{"encoder_arch": "conformer", "model": "encoder-decoder audio transcriber", "dataset": "read English sentences (LibriTTS-R)", "train_examples": 15625, "noise_aug": 0.01, "time_shift_ms": 100, "n_mels": 40, "hop_length": 160, "input": "log_mel", "spec_augment": false, "win_length": 400, "tokenizer": "char", "vocab_size": 32, "encoder_norm": "layernorm", "encoder_activation": "gelu", "encoder_mlp_ratio": 4, "encoder_head_dim": 32, "encoder_fused_qkv": true, "encoder_qk_norm": false, "encoder_inner_norm": true, "encoder_subsampling": 4, "encoder_layers": 12, "encoder_width": 128, "encoder_positions": "learned", "encoder_kernel_size": 15, "fusion": "cross_attention", "label_smoothing": 0.05, "decoder_width": 256, "decoder_layers": 6, "decoder_norm": "layernorm", "decoder_norm_position": "pre", "decoder_activation": "gelu_tanh", "decoder_mlp_ratio": 4, "decoder_head_dim": 64, "decoder_fused_qkv": false, "decoder_bias": "all", "decoder_qk_norm": false, "decoder_parallel_block": true, "decoder_inner_norm": false, "decoder_positions": "sincos", "decoder_cross_attention_every": 2, "decoder_tie_embeddings": true, "init": "kaiming_normal", "residual_init": "none", "optimizer": "adamw", "lr": 0.0011, "beta1": 0.9, "beta2": 0.999, "eps": 1e-08, "ema_decay": 0.99, "steps": 3900, "batch_size": 64, "epochs": 16.0, "lr_schedule": "constant", "warmup_steps": 190, "weight_decay": 0.1}
Rows from block 3 of the text decoder of a small encoder-decoder audio transcriber, named by matrix and row number. Rows with one number belong to one neuron. Each number is 128 + 24 x the weight over its row's rms, rounded and kept within 0 to 255. All counts start at 0.
After each neuron's rows are labels from the 100 texts, of 14976, where the neuron reaches its highest value: "fires on" is the input token at the peak. Only what is clearly more common there than usual is listed. The data: read English sentences (LibriTTS-R).
# fc1: MLP up (decoder.blocks.3.mlp.fc1.weight, 1024x256), inputs 128-255
# fc2: MLP down (decoder.blocks.3.mlp.fc2.weight, 256x1024, transposed), outputs 128-255

fc1.13 [103  78 130 147 111 181 118 111 156 124 144 139 143 124 134 150 178 139 130 135 114 113 105  93 110  70 100 119  99  97 105 154 136 122  92 129 132 144 192 133 132 176 124 120 162 121 141  81  92 127 112 111 128 152 118 174 119 157 107 122 139 118  98 128 114 109 137 125 145  98  87 120 127 168 146 115 122 138 154 138 136 108  99 120 104 124 105 163  95 103 137 162 126 140 131 119 111 131 111 143 139 120 119 151  84 105 105 121 108 163 122 159 123 168  97 127 117 145 111 135 177 146 108 138  73 165 128 126]
fc2.13 [119 129 106  82 141 135 130  96 114 101 155  86 155 106 137 137 135 117 142  85 163 159 116 102 147 145 135 135 127 115 187 173 140  98 187 115 104 120 119 119 107 120  96 137  77 122  83 135 133 157 126 112 132 137 120 143 188 126 164 173 126 116 127 139 121 146 114 133 147 143  89 124 154 149 150  91 113 125  73  82 172 137 118 122 109 104 110 121 143 131 146 148 122  99 163 129 141 155 139 119 119 149 147 160  95 146 145 126 134 108 121 157  93 129 154 140 119 172 131 142 114  77 143 109 167 138 138 164]
fires on: "d"; "e"

fc1.20 [150 145 122 110 126 110  81  80 118 159 144  88  99 124 139 141 138 108 120 103  97 120 124 138 130 127 136  77  93 166 178  97 113 129 106 101 101 131 129 154 116 103 137 142 135 148 157 115 137 110 166 144  71  77 140 126 145 162 143 138 128 108 119 107 148 137 108 134 168 157  85  96 141 112 145  85 134 153 113 101 127 123  80 152 103 142 146 136  90 166 109 100 121 127  95 144 148 115 142 153 126 136 113 115  80 129 160 145 142 120 172 137 118 140  93 157 141 155 146 125 143  88 100  75 114 120  58 150]
fc2.20 [121 123 122 126  96 140 164  88 153 151 118 122 146 136 130 125 106 135 160 123 117 133 131  73  99 129 131 135 145 114 105 113 122  86 131 138 106 146  88 172 107 124 132 139 129 151 129 157  69 112 105 154 156 103 146  75 106  93 137 133 144 117 102 130 130 147 113 121  80 140 121  89  97 100 126 145 143  91  65 141 119 126 131 119 114  89 115 111 128 101 137 126 113 142 153  93 148 153 117 171 126 133 147 126 127 149 117 168 136 115  85 127 156 133 108 117 116 123  96 148 157 175 128 108 123 156 148 144]
fires on: "o"; "g"; "u"

fc1.467 [157  90 141 131 133 137 163 120 131 125 161 128 114 124 133 138 139 143 106 142 119 142 140 141 157 118 126 154 120 108 121  73 157 114 173 127 132 151 135 126  95 106 201 188 135 153 144 100 136 193 136 150 169 133  98 100 178 104  97 152  77 141 148 115 121 163 125 104 166  63 109  91 154 118 136 103 125 137 112  97 132  94  86 128 114 171 117 115 102 134 161 126 106 113 143 140 113 152 133 141 130 147 154 103 132 139 127  91 153 123 133 132  96 114 157 160 100 112 136 107 105 183 139 108 144 115 127 141]
fc2.467 [ 93  77 158 112 123 134  92 160 130 100 116 134 125 145 137 154 122 126 132 119 129 109 104  97 129  92 149 124 139 156 147 136 108  86 124 116 123  96  86 116 121 128 151 106 138 140 138 174 135 108 159 132 142 131 155 112 160 122  75 142 112 159 101 131 111  64 141 154 108 109 132 137 135 134 108 124 147 134 109 129 126 111 117 136 108 153 121 113 147 126 163 137 136 154 125 150 173 124 106  88 112 110 113 127 140 154 107 103  90 134 119 136  91 133 130 136 157 129 118 164 143 141 195 130  86 114 151 146]
fires on: "o"; "e"; "u"; "l"

fc1.432 [143  71 141 170 116 117 137 137 131  41 146 151 133 170 113 167 156 117 120 111 133 162 107 155 100 132 111 117  95 134 156 121 170 124 134 150 126 143 153 159 127 155 148 133 155  88 159 158 158 105 123 156 143 110 140 114 165 104 137 114 140 131 123 109 116 111 153 119 134 143 126 174 137 127 120  73  90 118  84 109 112 153 140 143 145 162  99 132 142 145 174 113 125  99 172 128 169  89 155 116 122 128 119 147 135 140 108  96 108 136  92 153 113 105 119 154  96 115 115 115 150 114 129 102 138 112 125 119]
fc2.432 [180 139 140 108 147 138 143 155 133  86 154 169 105 134 133 112  58 148 128 147 116 132 119 135 145 173 108 140 139 117  83 125 149 122 172 166 126 161 119 138 102 144 109 144 105  96 101 122  77 137 164 160 138 117 137 127 120 128 122 124 159 124 124 193  97 149 125 113 105 112 151 115 126 109 143 157 121 159  83 147 128 138 128 176 141  90 106 139 157 152  93 113 123 131 145 125 101 112 115 135 167 102 141 106 168 138 176 108 142 156 122 136 126 167 123 112 104 123 102 100 104 155 140 137 125 138 127 143]
fires on: "e"; "f"

fc1.445 [154 125 112 151 140 179 143 138 129  86 108 157 107 145 149 152 112 133 108 169 121  93 116 148 141  87 151 107 150 129 127  66 147 124 118 107 112 129 168 106 109 147 108 146 122 132 121 144 111 120 153 157 132 113 149 115 125  81 151 130 136 134 110 130 120  97 126 114 184 139 136 102 110 155 131 111 111  95 120  91 116 108  86 122 139 163 146 111 146 108 154 167  84 143 117 120 176 125 161 192 144  85 147 125 124 159 162 107 131 117 163 112 110 134 115 119 154 112  91 181 110 122 111 120 127 118 130 165]
fc2.445 [120  93 161 111 108 121 143 122 109 113 155 128 115 101 120  74 137 122 118 122  97 130 150  78 163 147 106 138 123 144 120 147 116 106 125 142 126 139 137 126 180  79 119 126 107  96 120 138 139 119 103 136 133 135 184 114 121 131 129 124  81 134 164 123 124 158 106 171 129 133  91 124 128 104 130 101 163 105 166 106 124 106 128 143 127 161 146 115 143 143 107 101 147 160 122 135 147 169 110  86  86 157 137  97 137 161 177 136 115 137 130 120 124 107  93 128 125 148 130 139 151 132 119 103 141 102 108 155]
fires on: "d"; "m"; "e"

fc1.132 [ 85 127  70 135 116 129 133 137 123 125 139 162 137  63 145 160 145 178 116 116 133 123 135 130 114 118 119 128 140 172 117 113 152 148 102 125 138 145 185 144 155 114 153 113 107 114 173 139 119 166 115 122 138 113 110 160 146 128 105  83 136 121 120 120 120 173 147 164 108 125 115 115 129 109 103 139 144 107 176 128 123 153 141 129 116 125 149 127 138 116 139 146 113 144 130  81  89 174  80  96 119 168 134 104 154 125 145 119 145 112 136 127 146 126 101 113 153 165 151 138 143  92 161 152 115 151  97 117]
fc2.132 [118 119 162 118 148 111 119 180  93 129 121 124 174  64 150 136 114 186 145 121 132 154 143 159 122 153  93 132 135 163 148 136 138  91 163 132 122 124  88  89 104 105  91 120  92 150 126 121 169 136 102  71 145 162 118  61 111 141 132 152 106 103 155 151 160  99 141 130 142 148 150 141 119 117 127 118 157 121 125 128 132  99 138 134 111 136 103 113 151  96  82 136 153 123 134 130 171 126  98 126 141  96 145 118  90 140 140  94 145 127 173 130 122  95 158 146 123 118 130 129 138  91 149 166 146 115 128 131]
fires on: "e"

fc1.337 [168 100 146 159 116 123 126 140 109 130  96 135 104 127 125 161 137 111 127  77  94 154  88 161 122 106 132 132 141 136 149 104 157 112 116 131 100 152 149 202 148 169 140 109 150 141 109 160 115 110 114  97 112  84 114 117 136 127 120 115 120 113  98  82 153 100 150 113 106 138 131 127 130 155 168 102 110 126 119 126 110 131 104 141 101 116 120 158  86 130 140 152 158 144 106 101 176 108 112 111 135 146 133 124 127 143 143 108 155 113 136 147 118 157 110 113 131 129 109 119 137 101 129 120 100 161 127  64]
fc2.337 [121 127 111 129 129 140 135 128 163 134 178 178 130 102 128 125 103 127  98 108 104 107 132 137  85 105 186 122 151 176 139 119 168  86 111 139 123  85 112 179 152 127 137 141 133 118 125 161  94 112 154 133 152 115 138 131 102 109 104 128 132 130 120 130 134 139  90 129 108 103 102 164 133 122 109 123 101  99 153 109 100 147 153  90 134 146 119 146 128  65 173 120 107 114 151 110 135 134 133 110 131 136 101 125 167 122 113 145 160 118 114 139 152  99 126 110 129 108 151  94 127 144 142 140 159 132 112  94]
fires on: "d"; "a"; "r"; "s"

fc1.412 [139 129 120  92  69 145 167 150 110 194 139 130  83 113 143 156 143 133 106 154 114 141  98 134 142  99 123 132 132 101 143 172 129  99 116 104  89 122 105  93 123 157 102 125 140 116 132 109 158 124 125 125 117 160 115 111 145 102  80 105 131 180 151 147 144 148 134 115 103 162  98 120 121 139 163 134  92 143 150 168 145 160 117 127 119 118 132 165  81 138 114 153 109 114  91 140  96  94 172 124 107 129 111 111 118  68 125 111  85 154 116 146 153 147 114 112 131 155 121 146 117 139 102 101 180 160  93 122]
fc2.412 [118 122 130 116 154 119 162  91 120 116 140 126 149 168 115 149  93 181 152 124 138 105 136 118 132 110 115 146 129 102 118 119 118 116 104 148 164 119  93 138 142  84 130 160 125 107 185 111 100 175 115 150 108 144 123 158 119 115 147 127 139 145  87 123 148  98 166 144 131 139 156 127 133 115 119 100 107 168  92 139 121 119 124 137 153 110 123 116 153 144 130 109 141 126 138 144 137 119 154 188 144  96 127 126 132 145 120 151 145  95 104 109 118 125 171 125  94 168 129 131 114 133 103 138 147 118  95 143]
fires on: "o"; "p"; "c"

fc1.762 [155  98 115 106 149 129 112 146 167 131 167 127 108  92 123 134 101 136  93 141 127 151 152 126 154 122 114 139 101 145 181 123 175 136 122 127 148  97 156 162 126  78 166 112 155  86 129 122 145 137  96 128  85 146 136  99 125  97 119  93 143 120 120 156 141 136 155 133 181 133 149 100 144 126 119 151 149 141 138  75 112 123 117 119 128 146 127  93 101 152 109  98  83 136  87 122 100 102 142 119 107 136 111 125 160 147  96 126 100 168  85 182 141 163 172 167 114 125 149 103 154 148 150 121 132 127 103 164]
fc2.762 [143 140 112 109 110 163  97 106 159 110 102 144 124 137 146 120 168 171 108 123 116 117  79 104 123 116  97 132 142 124 148 134 138  81 144 128 120 109 127 116 176 129 141 108 139 148  82 110  77 163 137 138 125  73 156 181 173 139 108 105 111 152 103 151 106 143 115 144 104  87 103 135 133 121 116 151 136  76 160 120 136 147 129 136 143 107 110 116 126 152 167 116 113 118 144 102 166 165 154 109 147  98 105 104 153  95 114 103 102 109 135 108 134 120 118 122 116 121 122 164 150 125 129 129  98 135 163 132]
fires on: "e"; "s"; "l"

fc1.607 [106 139  91 164 150 102 134 163 149  92 101 164 109  94 128 153 103 162 155 115 116 115 135 106 100  95  91 144 114 148 129  96 141 122 136 108 129 141  95 129  93 123 131 184 134 133 117 125 130 177 149 164 163 150 152 139 111 151 151 137 114 121 120  87 139 139 188 112 118 140 139 105 137 125 177 103 118 147 213 141 150 128 132 121 125 125 145  98 146  90 131 100 130  94 120 121 132 104 112 144  95 142 114 146 141 110 124 187 100 137  89 141 103 121  99 162 130 142 197 113 138 144 168 131 141 130 154 153]
fc2.607 [137 119 127 116 127 144 161 151 117 111 140 126 144 127 130 142 157 133 118 138 104  99 137 101 139 115 115 124 167 124  90 142 140 129  99 113 118 121  81 109  84 139 125 105 152 152 139 170 196 109 149 119 131 130 135  95 110 120 109 101  95 129 152 175  95 133 123 123 131 132 109  77 143 112 122 101 153  99 143 109 130  92 153 113 127 103 172 116 139 104 133 139 109 135 123 164 152 137 119 122 131 164 103 101 138 110 109 125 104 136 144 105 149 152 173 111 134  89  38 136  96 108 118 101 135 149 177 109]
fires on: "m"; "<end>"; "t"; "b"

fc1.229 [ 85 149 147  84 155  99 140 105 147 180  86 114 145 135 111 136 166 149 113 151 116 116 127 143 138 120 103 160 131  79 143 153 139 172 141  98 113 153 117 117 112 138 130 132 150 125 113 110 107 142 138 109 110 140 169 161 126 107  75 163 157 152 104 177 130  98 131 151 108 102  89  90 147 126 141 134 122 155 106 133 163  88 133 106 138 130  97 126 105 125 147 159 131 109 149 158 115 113 133 185 120 130 137  66 139  68 135 146 156 129  87 135 147 154 131 140 158 120 177 106 112 114 125 124  77 149 172 124]
fc2.229 [153 103  87 155 108 119  80 140 154  86 139  65 114 114 130 143 114  96 117 115  93 101 122 134 140 105 156 135 157 146  97 136 148 104 109 106 168 120  95 137 100 130 137  81 146 149 156 123 135 136 148 112 111 144 122 132 136 134 123 135  83 127 114 143 128 133  63  98 135 136  91 118 153 122 145 114 148 130 164 116 149 148 126  94 165 176 107 121 119 138  85 115 139 114 122  89 136 166 130 104 114 123 144 132 111 149  93 143 141 127 109 158 130  95 147  76 139 120 114 123 136  80 128 123 138 130 101 157]
fires on: "o"; "<end>"; "l"

fc1.505 [147 111 151 118 148 173 150 151 124 137 151 120 118  76 170 104  88 124 127 151  96  95 108 145  79 156 103 106  95 137  82  73 135 168 144  89 143 113 139 142 109 182 174 149 131 105 161  99 122 183 141 128 130  99 160 113  82  89 137 155 150 110 125 122 106  88 160 100 129 141 152 120 151 125 145 139 159 125 115 117 134 129 109 130 132  86 122 132 113 134 129 114 163 127 102 135 102 150  95 164 132 141 143 121 142 152 137 149 113 122 134 130  97 157 142 129 142 148 115 129  70 111 101  90 125 124 158 114]
fc2.505 [144 129 121 115 144 131 110 133 123  92 147 133 133  89  83 156 108 112 139 123 130 126 119 177 129 116 139 130 121 101 102 170 108 112 149 119 117 153  85 144 148  91 123 107 102 150 173 161 134 131 164 101 122 148 115  77 168 159 150 110 124 191 124 141 115 162 149 179  88 133  96 163 175 112 114 131 104 101 109 115 146 140 164 114 125 159  88 158 120 117 109 145 127 145 128 124 154 115 142 122  93 136 131 131 124 119 116 145 165 138 162  92 184 135 159 172 142 143 114 144 137 143 122  99 180 147 172 136]
fires on: "d"; "y"

fc1.102 [187  92 137 141 123 114 128 143 148 144 133 122  89 156  98 101 106 109  72 133 111 145 119 139 139 129 158 134 175 149 108 160 113 198 116 127 161  88 137 142 109 138 134 140 131 111 133 149 117 114 140 148 108 126 130 146 128 125 125 146 168 134 111  71  97 144 105 143 204 112 118  97 119 144 111 100 113 137 103 144 129 160 141 152 112 124 160 181  76 140 148 128  97 140 154 122 126 152 158 101  87  88 129 109 100 134 134 110 130 169 165 133 108  93  90 149 115  98 137 117 116 133 103 146 134  90 104 168]
fc2.102 [138 107 103 115  96  88 113 147 125 109 104 144 157 154 127 121 128 119 127 125 141 152 150 122 135 146 135 180 150  99 121 118 120  68 141 133 104 124 128 100 134 110 107 105 136 116 130 112 116 120 147 109 128 128  83 136 110 143 157 112 114 130 116 116 145  98 140 122  89 165 117 132 155 112 131 100 112 150  91 145 160 119 141 127 119 124 179 128 120 117 134 111  90 141 108 164 129 130  86 132 152 162 118 129 119 129 172  91  82  93 140 121 143  83 141 160  97 176 150 114 156 154 124 131  88 164  69 128]
fires on: "f"; "i"; "n"; "l"

fc1.438 [153 144  99 139  94  92 158  93 141 101 113  97 128 126 149  83 137 144 148  95 106 117 123 109 154 145 125 111 143 163 176 145 130 145 128  98 138 123 132 159  94 139 129  97 132 112 164  58 125 162  75 144 118 165 128 138 134 170 127 135 133 160  92 106 129 125 189 127 120 119  90 125 121 149 130 123 123 132 115 170 144 146 143 137 113 155 172 147 120 143 143 124 143  92 111 142 133 146 120 115 134 121 173 146 136 106 130 165 150 155 117 130 131 165 114 150 133 108 108 128  89  90 112 145 126 130 136 132]
fc2.438 [130 143 150 107 153 158  92  79  95 120 130 108 147 101 137 132 128 119  63 146 105 132 132 124 135 150 123 131 161 121 122 145 128 127 132  81 165 120 116 118 125 162 148 158 166 141  84 143 106 163 142 143 118 131 153 135 158 118 139 134 144 144  83 137  87 113 117 116 156 118 140 142 161 130 149 106 166 132 156 122  92  92 121 108 122 169  97 110 155 135 161 154 121 120 144 128  83 146 126 139 125 188 124 119 158 111 115 154 117 167  48 144 126 150 134 113 160 131 114 116 105 103  88  91 145  64 162 145]
fires on: "o"

fc1.735 [136 116 129 190 140 140 149 162 130 129 127 133 135 117 107 140 149  72 123 113 119 123 127 142 133 143 166 151 156 148 159 117 138 122 103 130 120 143  75 133 100 158 162 114  84 139 169 128  78 128 142 113 126 135 164 142  97 130 133 135 147 103 108 136 151  81  71 117 117 112 139 110 113 118 113 133 155 132 140 121  87 130 140 150 114 121 129 144 199 137 136 159 142 114 121 108 131 121 131 158 139 139 131 149 122 169 113 123 148  95 141 154 124 131 136 145  94 127  79 168 123 110  78 153 129 155 100 160]
fc2.735 [121 122 146 141 135 137 128 152 147 116 141 129 100 166 133 113 123 108 125 175 148 103 125 158 162 121 163 108 127 121  99 146 133 143 150  92 105 109 117 116 113  98 134 135 113 130 140 167 142  88 113 119 135  89 147 144 123 150  87 134 119 141  98 111  97 137 181 139 114 131 126 134 120 164 137 137 139 121 135 167 186 129  91 133 106  90 103 131 148 131  96 148 145 130 111 101 140 155 126 104 125 143 141 118 110 117 163 146 124 132 178 168 137 124 142 103 131 107 123 160 121 119 115 130 113  87 136 133]
fires on: "m"; "n"; "t"; "g"

fc1.234 [161 111 103 160 114 146 123 152 121 137  77 133 130  67 127 137  93 112 107 128 119 142 117 149 158 104 135 112 132 164  88 110 100 141 115 151 156  91 102 109  88 107  97 113 132 109 121 113  60 126  98 116 137 186 136 121 183 126  78 132  58 105 131 127 136 198 178 114 110 155 131 153 133 149 119 123  78 144 174  83 105 144 111 137  89 159 153 140 102 118 153 101 160 113 101 140  90 132 140 158  93 128 121 157 152 143 144 113 100 144 158 166 182 135 120  78 127 134 127 121 155 153  98 160 104 159 111 115]
fc2.234 [ 93  95 127 170 165  90  97 123 151 146 102 149 150 136 140 132 134 128 132 125 130 101 118 138  96 139 142 160 171 116 122 127 130 128 115 103 173 138 150 126 119  96 161 152 139 159 159 153 134 146 142 145 125 138 140 107 125 134 122 105 133 156 145 111 116  94 128 136 137 130 116 108 148 116 139 161 121 151 137 165 119  98 141 111 159 145 139 121 153  87 143 120 112 111 110  70 123 113 112  84 134 114 140 112 152 136  86  71 124 125 182 121 133 108 129 155 127 143 158 114  78  86 139 138 167  85 153 132]
fires on: "e"; "w"

fc1.312 [108 153 163 133 133 161 170 130 115 134 162 133 133 126 150 126 144 153 146 115 150 123 168 123 109 127 113 133 130  91 134 114 105 120 109  93 184 139 157 128 112 128 126 145 115  97 160  85 137 122  98  88 130 131 119 161 161 158 136 147 118 126 141 171 161 163 138 128 137 120 101 179 202 133 172  82  85 167 197 118 153 174 120 120 124 131 122 141 105 145 179 138  92 103 144 126 142 106 111 123 127 152 107 130 134 147 155 121 122 124 123 125 132 101 136 102 113 112 125  98 143 135 100  66 103 144 118 103]
fc2.312 [110 148 131 127 135  99 142 134 136 133 144 172 115  99 112 112 155 162 110 104 121 145 166 152 124 144  63 183 154 101 148 157 134 112 157 140  90 141 128 119 130 133 120 173 137 122 117 119 149 114 126  85 144 150 110  88 144 149 113 183 117 124 129 139 100 140  92 155 142 140 118 137 135  89  87 113 153 131 125 132  92  70 104 148 102  93 141 128 128 145 111  89 139 136 152 103 127 192 101 141 114  96 129 135 120 138 185 101 137 104 112 164 104 100 124 170 148 143 126 139 120 183 100 106 148 128 110 118]
fires on: "e"; "h"

fc1.250 [163 156 134 137 119 124 172 144 122 118 105 142 150 139 141 131 144 160 146 115 124  96 134 121 144 114 138 103 112 134 158  75 122 137 168 135 100 120 117 110 123 148 131 122 142 163  84  82 163 139 104 143 124  80 169 103 147 114 142 118 120 124 185 135 137 139 137  55 116 116 101 132  73 158 127 104 134 144 151  84 145  93 128 148 130 121 142  86 107  86 132 135 120 139 130  95 152 126  98 131 135 116 162 139 124 158 133 113 122 130 147 119 117 127 158 142 121 142  88 141 129 147 154 145 123 156 110 114]
fc2.250 [135 162 155 128 120 132 118 124 151 128 127  94 120 181 117 170 103 154 139 132 159 115 115 138 117 157 125 167  97 120 142 130  90 123 131 131 152 107 117 151 154 123 147 102 118 114 135 143 132 102 131  91 114  92  77 155 107 148 141 152 153 172 143 117  96 151 158 137 132 146 143 128 147 170  88 139 139 135 131 121 157 133 154 133 140 106 171 152 142 101  95 120  82 118 112 121 134 135 140 103 153 126 148 107 116 145 165 130 124  87 115 125  85 136 116 149 155 102 137 122 129 156 117 154 128  93 146 159]
fires on: "e"; "y"

fc1.301 [111 134 134 146 139 121 183 163 119 124 124 133 102 115 126 152 109 139 154 133 104 148 120 106 101 111 130 210 109 132 108 102 189 153 153 121 130 115 155 102 158 174 144 141  84  88 125 112 103 117 109 164 155 112  92 131 101 137  66 160 164 112 135 139 123 117 142 156 151 130 108 108 108 143 180  96 120  89  87 135 155 100 104 163  93 135 109 141 116 152 105 155 138 122 150 103 108 147 123  68 187  73 156 112 156 119 142 111 149 131 152 139 132 110 120 130  86 128  91 153 100 147 146  75 127 124 117  97]
fc2.301 [101 150 136 115 139 137 106 115  92 138 152 138 125  92  79 133 118 162 129 130 139  98 149 140  83 176  81 124 113  92 167 132 101 118 132 136 113 151 150 107  79 164 151 112  84 123 148 133  78 127 150 124 160 129 124 123 140 142 120 121 152 130 112 118 125  81 129  71 122 113  91 100 152  69 162 138 129 132 103 104 105 143 126 167 166 115 151 112 130 100 166 134 131 190 102 109 142 161 109 131 162 127 151 168 109 115 111 116 101 106 100 155 140  72 122 137 157 120 122 156 111  78  95 164 113 133 119 130]
fires on: "d"; "s"; "i"

fc1.755 [142 104 132 123 191 123 159 109 124 171 141 112 133 148 137 138  81 127 122 132 152 122 104 113 156 128 111 159 103 160 132 128 134 130 112 121 131 150 158 147 120 154 200 148 126 117 110 130 122 157 105 137 134 158 182 100 107 105 119 103 165 127 150 105 133 164 121 115 146  90 104  68 100 107 115 140 132 142 179 155 106 162 131 157 115 147 152 122 139 120 155  86  98 140 106 159 129 153 130 121 128 126 134 123 105 124 133 153 122 111 126 115 107 103 119  66 124 142 121 119  73 121 101  94 155 135 132 128]
fc2.755 [120 128 146  96 136 171 133 128 127 147 132 141  85 129 129 108 110  92  97 116 125 143 158 103 129 122 144 126 123 117 125 109 119 113 165 147 117 103 139 111 118 150 107 137 105 152 141 127  78 124 102 122 110  99 123 134 148  94  91 119 112 104 157 164 156 121 119 135 121  89 129 170 103 108 108 153 147 115 139 142 192 113 157 148 136  98 153 138 144 161 139 120 143 111 145 138  71 117 111 103 141 134 172  87 113 162  84 126 153 141 134 132 136 152 159 165 159 139 107 168 161 116 161 168 112 142 107 155]
fires on: "e"

fc1.406 [114 142 145 106  91 129 150 112 123 111 175 134 116  73 123 111 146  75 104 108 118 140  94 155  81 141 192 117 131 171 110 130 128 155 112 141 119 145 133 125 136 118 109 136 112 145 151 166 114 146 130 170 152 137 140 145 163 146 157 132 155 122 140 113 171  94 135  99 132 118 145 183 134 137 145 151 144 126 177 184  88 129  83 110  90 113 186 135 123 102 135 130 114 101 142 149 129 179 141 149 122 101 160 130  95 143 130 107 109 128 170 142 120 100 144 109 137 144 131  95 120 115 124 102 144 113 110 122]
fc2.406 [133 116 114 153 129 131 125 150 126 145 106 133 160 140 105 155  90 124 106 136 155 120 141  99 142 151 115 170 158 138 146 107  67 139 100 122 159  56 128 126 135 156 101 142 158 122 159 133 112 121 146  99 121 170 136 135  97  93 146 130 128 119  99 136 115 127 130  76 115  98 142 113 162 167 133 186 140 142 123 160 133 132  96 127 135 163  98 157  81  96  95 114 126 109 122 101  95  99 118 127 156 164 143 121 140 102  98 134 144 139  76 103 151 156 113 143 152  94 126  81 165 136 115 162 110 103  88 167]
fires on: "d"; "b"; "m"; "p"

fc1.475 [189 108 124 110 172  99 163 128 128 145  76 109 135 109 138  97 107 112 135 133  98 135 128 152 120 124 115 160  97 133 143 112 142 139 122 113 102 123 150 128  94 153 141 150 132 112 134 130 128 118 121 114  98 131 141 108  74 102 117 143 173  89 158 159 139 166 199 105 102 140 148 141 110 121 154 100  79 173 122 140 127 143 124 141 141 132 134 141 114 157 110 143 118 149 150 172 114 109 111 124 116 165 164 137 107  94 141 157 102 107 108  85 125 142 164 112 156 130 166 102 105 154 126 160 161  91 160  94]
fc2.475 [ 92 129 134 154 154 146 121 109 119 123 102 135 123 148 154 131 145 141  96 154 158 126 134 128 160 134 161 140 173 111 115 164 100 130 146 135 154  94  80 163  98 149 123  99 121 152 173  93 127 166 139 151  67 159 119 135 110 100 146 110 151  91 125 134 137  96  88 121 111  88 135  65 150 118 133 152 126 104  77 167 134  90 133 117 137 103  80 138 114  71 102 141 144 107 116 157 117 118  99 112 126 116 103 105 156 110 101 116 142 156 127 138 135 109 126 128 123 178 116 141 150 150 130 139 116 150 182 152]
fires on: "o"; "l"

fc1.154 [151 124 158  89  91 136 162  98 127 151  98 155 134  93 151 113 129 142 128 166  99 103 104 116 134 128 151 127 156 155 157 153 158 176 102 127 123  95  93 123 164 151 122 173 146 113  87 118  95 169 146 103 131 160 129 175 133 119  92 142 149 106 119 152 115 144 133 112  94 124 125 104 121 137 163 131 155 101 161 154  48 121 103 158 113 158  95 131 101  90 138 145  89 128 129 105 115  95 195  89 127 117 104 116 139 177 155 123 102 145 109 143 150 132 126 116 158  69 181 116 156 123 151 143 143 160 134 157]
fc2.154 [107 117 133 127 132 111 147 111 118 131 140  96 121 132  92 127  53 140 146 141 122 119 161 108 138 118  97 135 134 118 131 130 137 105 107 118  94  81 124 134 149 127 133 122 122  80 137 121 110  91  84 130 145 123 133 117 133 163 127 179  77 134 168 116 146 150  95 133 140 156 109 163 106  77  95 136  89 121 127  90 152 112 155 110 115 132 176 112 123  85 155 120 173 158 158 156 163 141 138 135  99 139 202 127 122 119 148 126 152 120  49 145 136 138 124 144 104 152 123 135  97 138  81 143 179 148 116 152]
fires on: "m"; "n"

fc1.658 [ 66 128 109 125 100 139 176 157 146 106 102 132 122 100 132  82 145 101 127 115 147 116 142 141 171 132 109 134  85 118 102 125 145 117 116 128 104  87 117 128 140  96 100  85 116 133 146  89  87 122  82 132 158 131 145 135 120  97 120 155 161  79 156 170 141 120 152 119 109 101 143 151 145 125 118 148  90 127 111 162 119 158 128 147 139 170 163  89 110 137 108 166  79 153 122  87 127 120 113 136 125 119 131 102 133 149 125  88  60 123 123 119 141 135 123 119 134 140 154 129 180 126 162 115 118 132 122  74]
fc2.658 [130  89 130 103 107 126 119 127 139 127 175 125 118 145  91 132 160 118 174 143 142 148 127 107 129  98  98 123 108 117 144 155 132  95 115 133 130 155  83 147 139 126 163 159 190 151 132 111 152 129 151  77 140 128 160 116 128 133 106 148 111 119 128 125 109 148 134 124 192 145  86 108 184 156  96 123 152 112 109 131 125 123 136 126 149 136 127 151 133 165 109 145  77  90 111 119 151 121 124 153 111 106 144 115 147  88  99 100 124 113 148 153 134 133 146 110 125 137 120  97 122 117 119 127 136  97 145 185]
fires on: "o"; "l"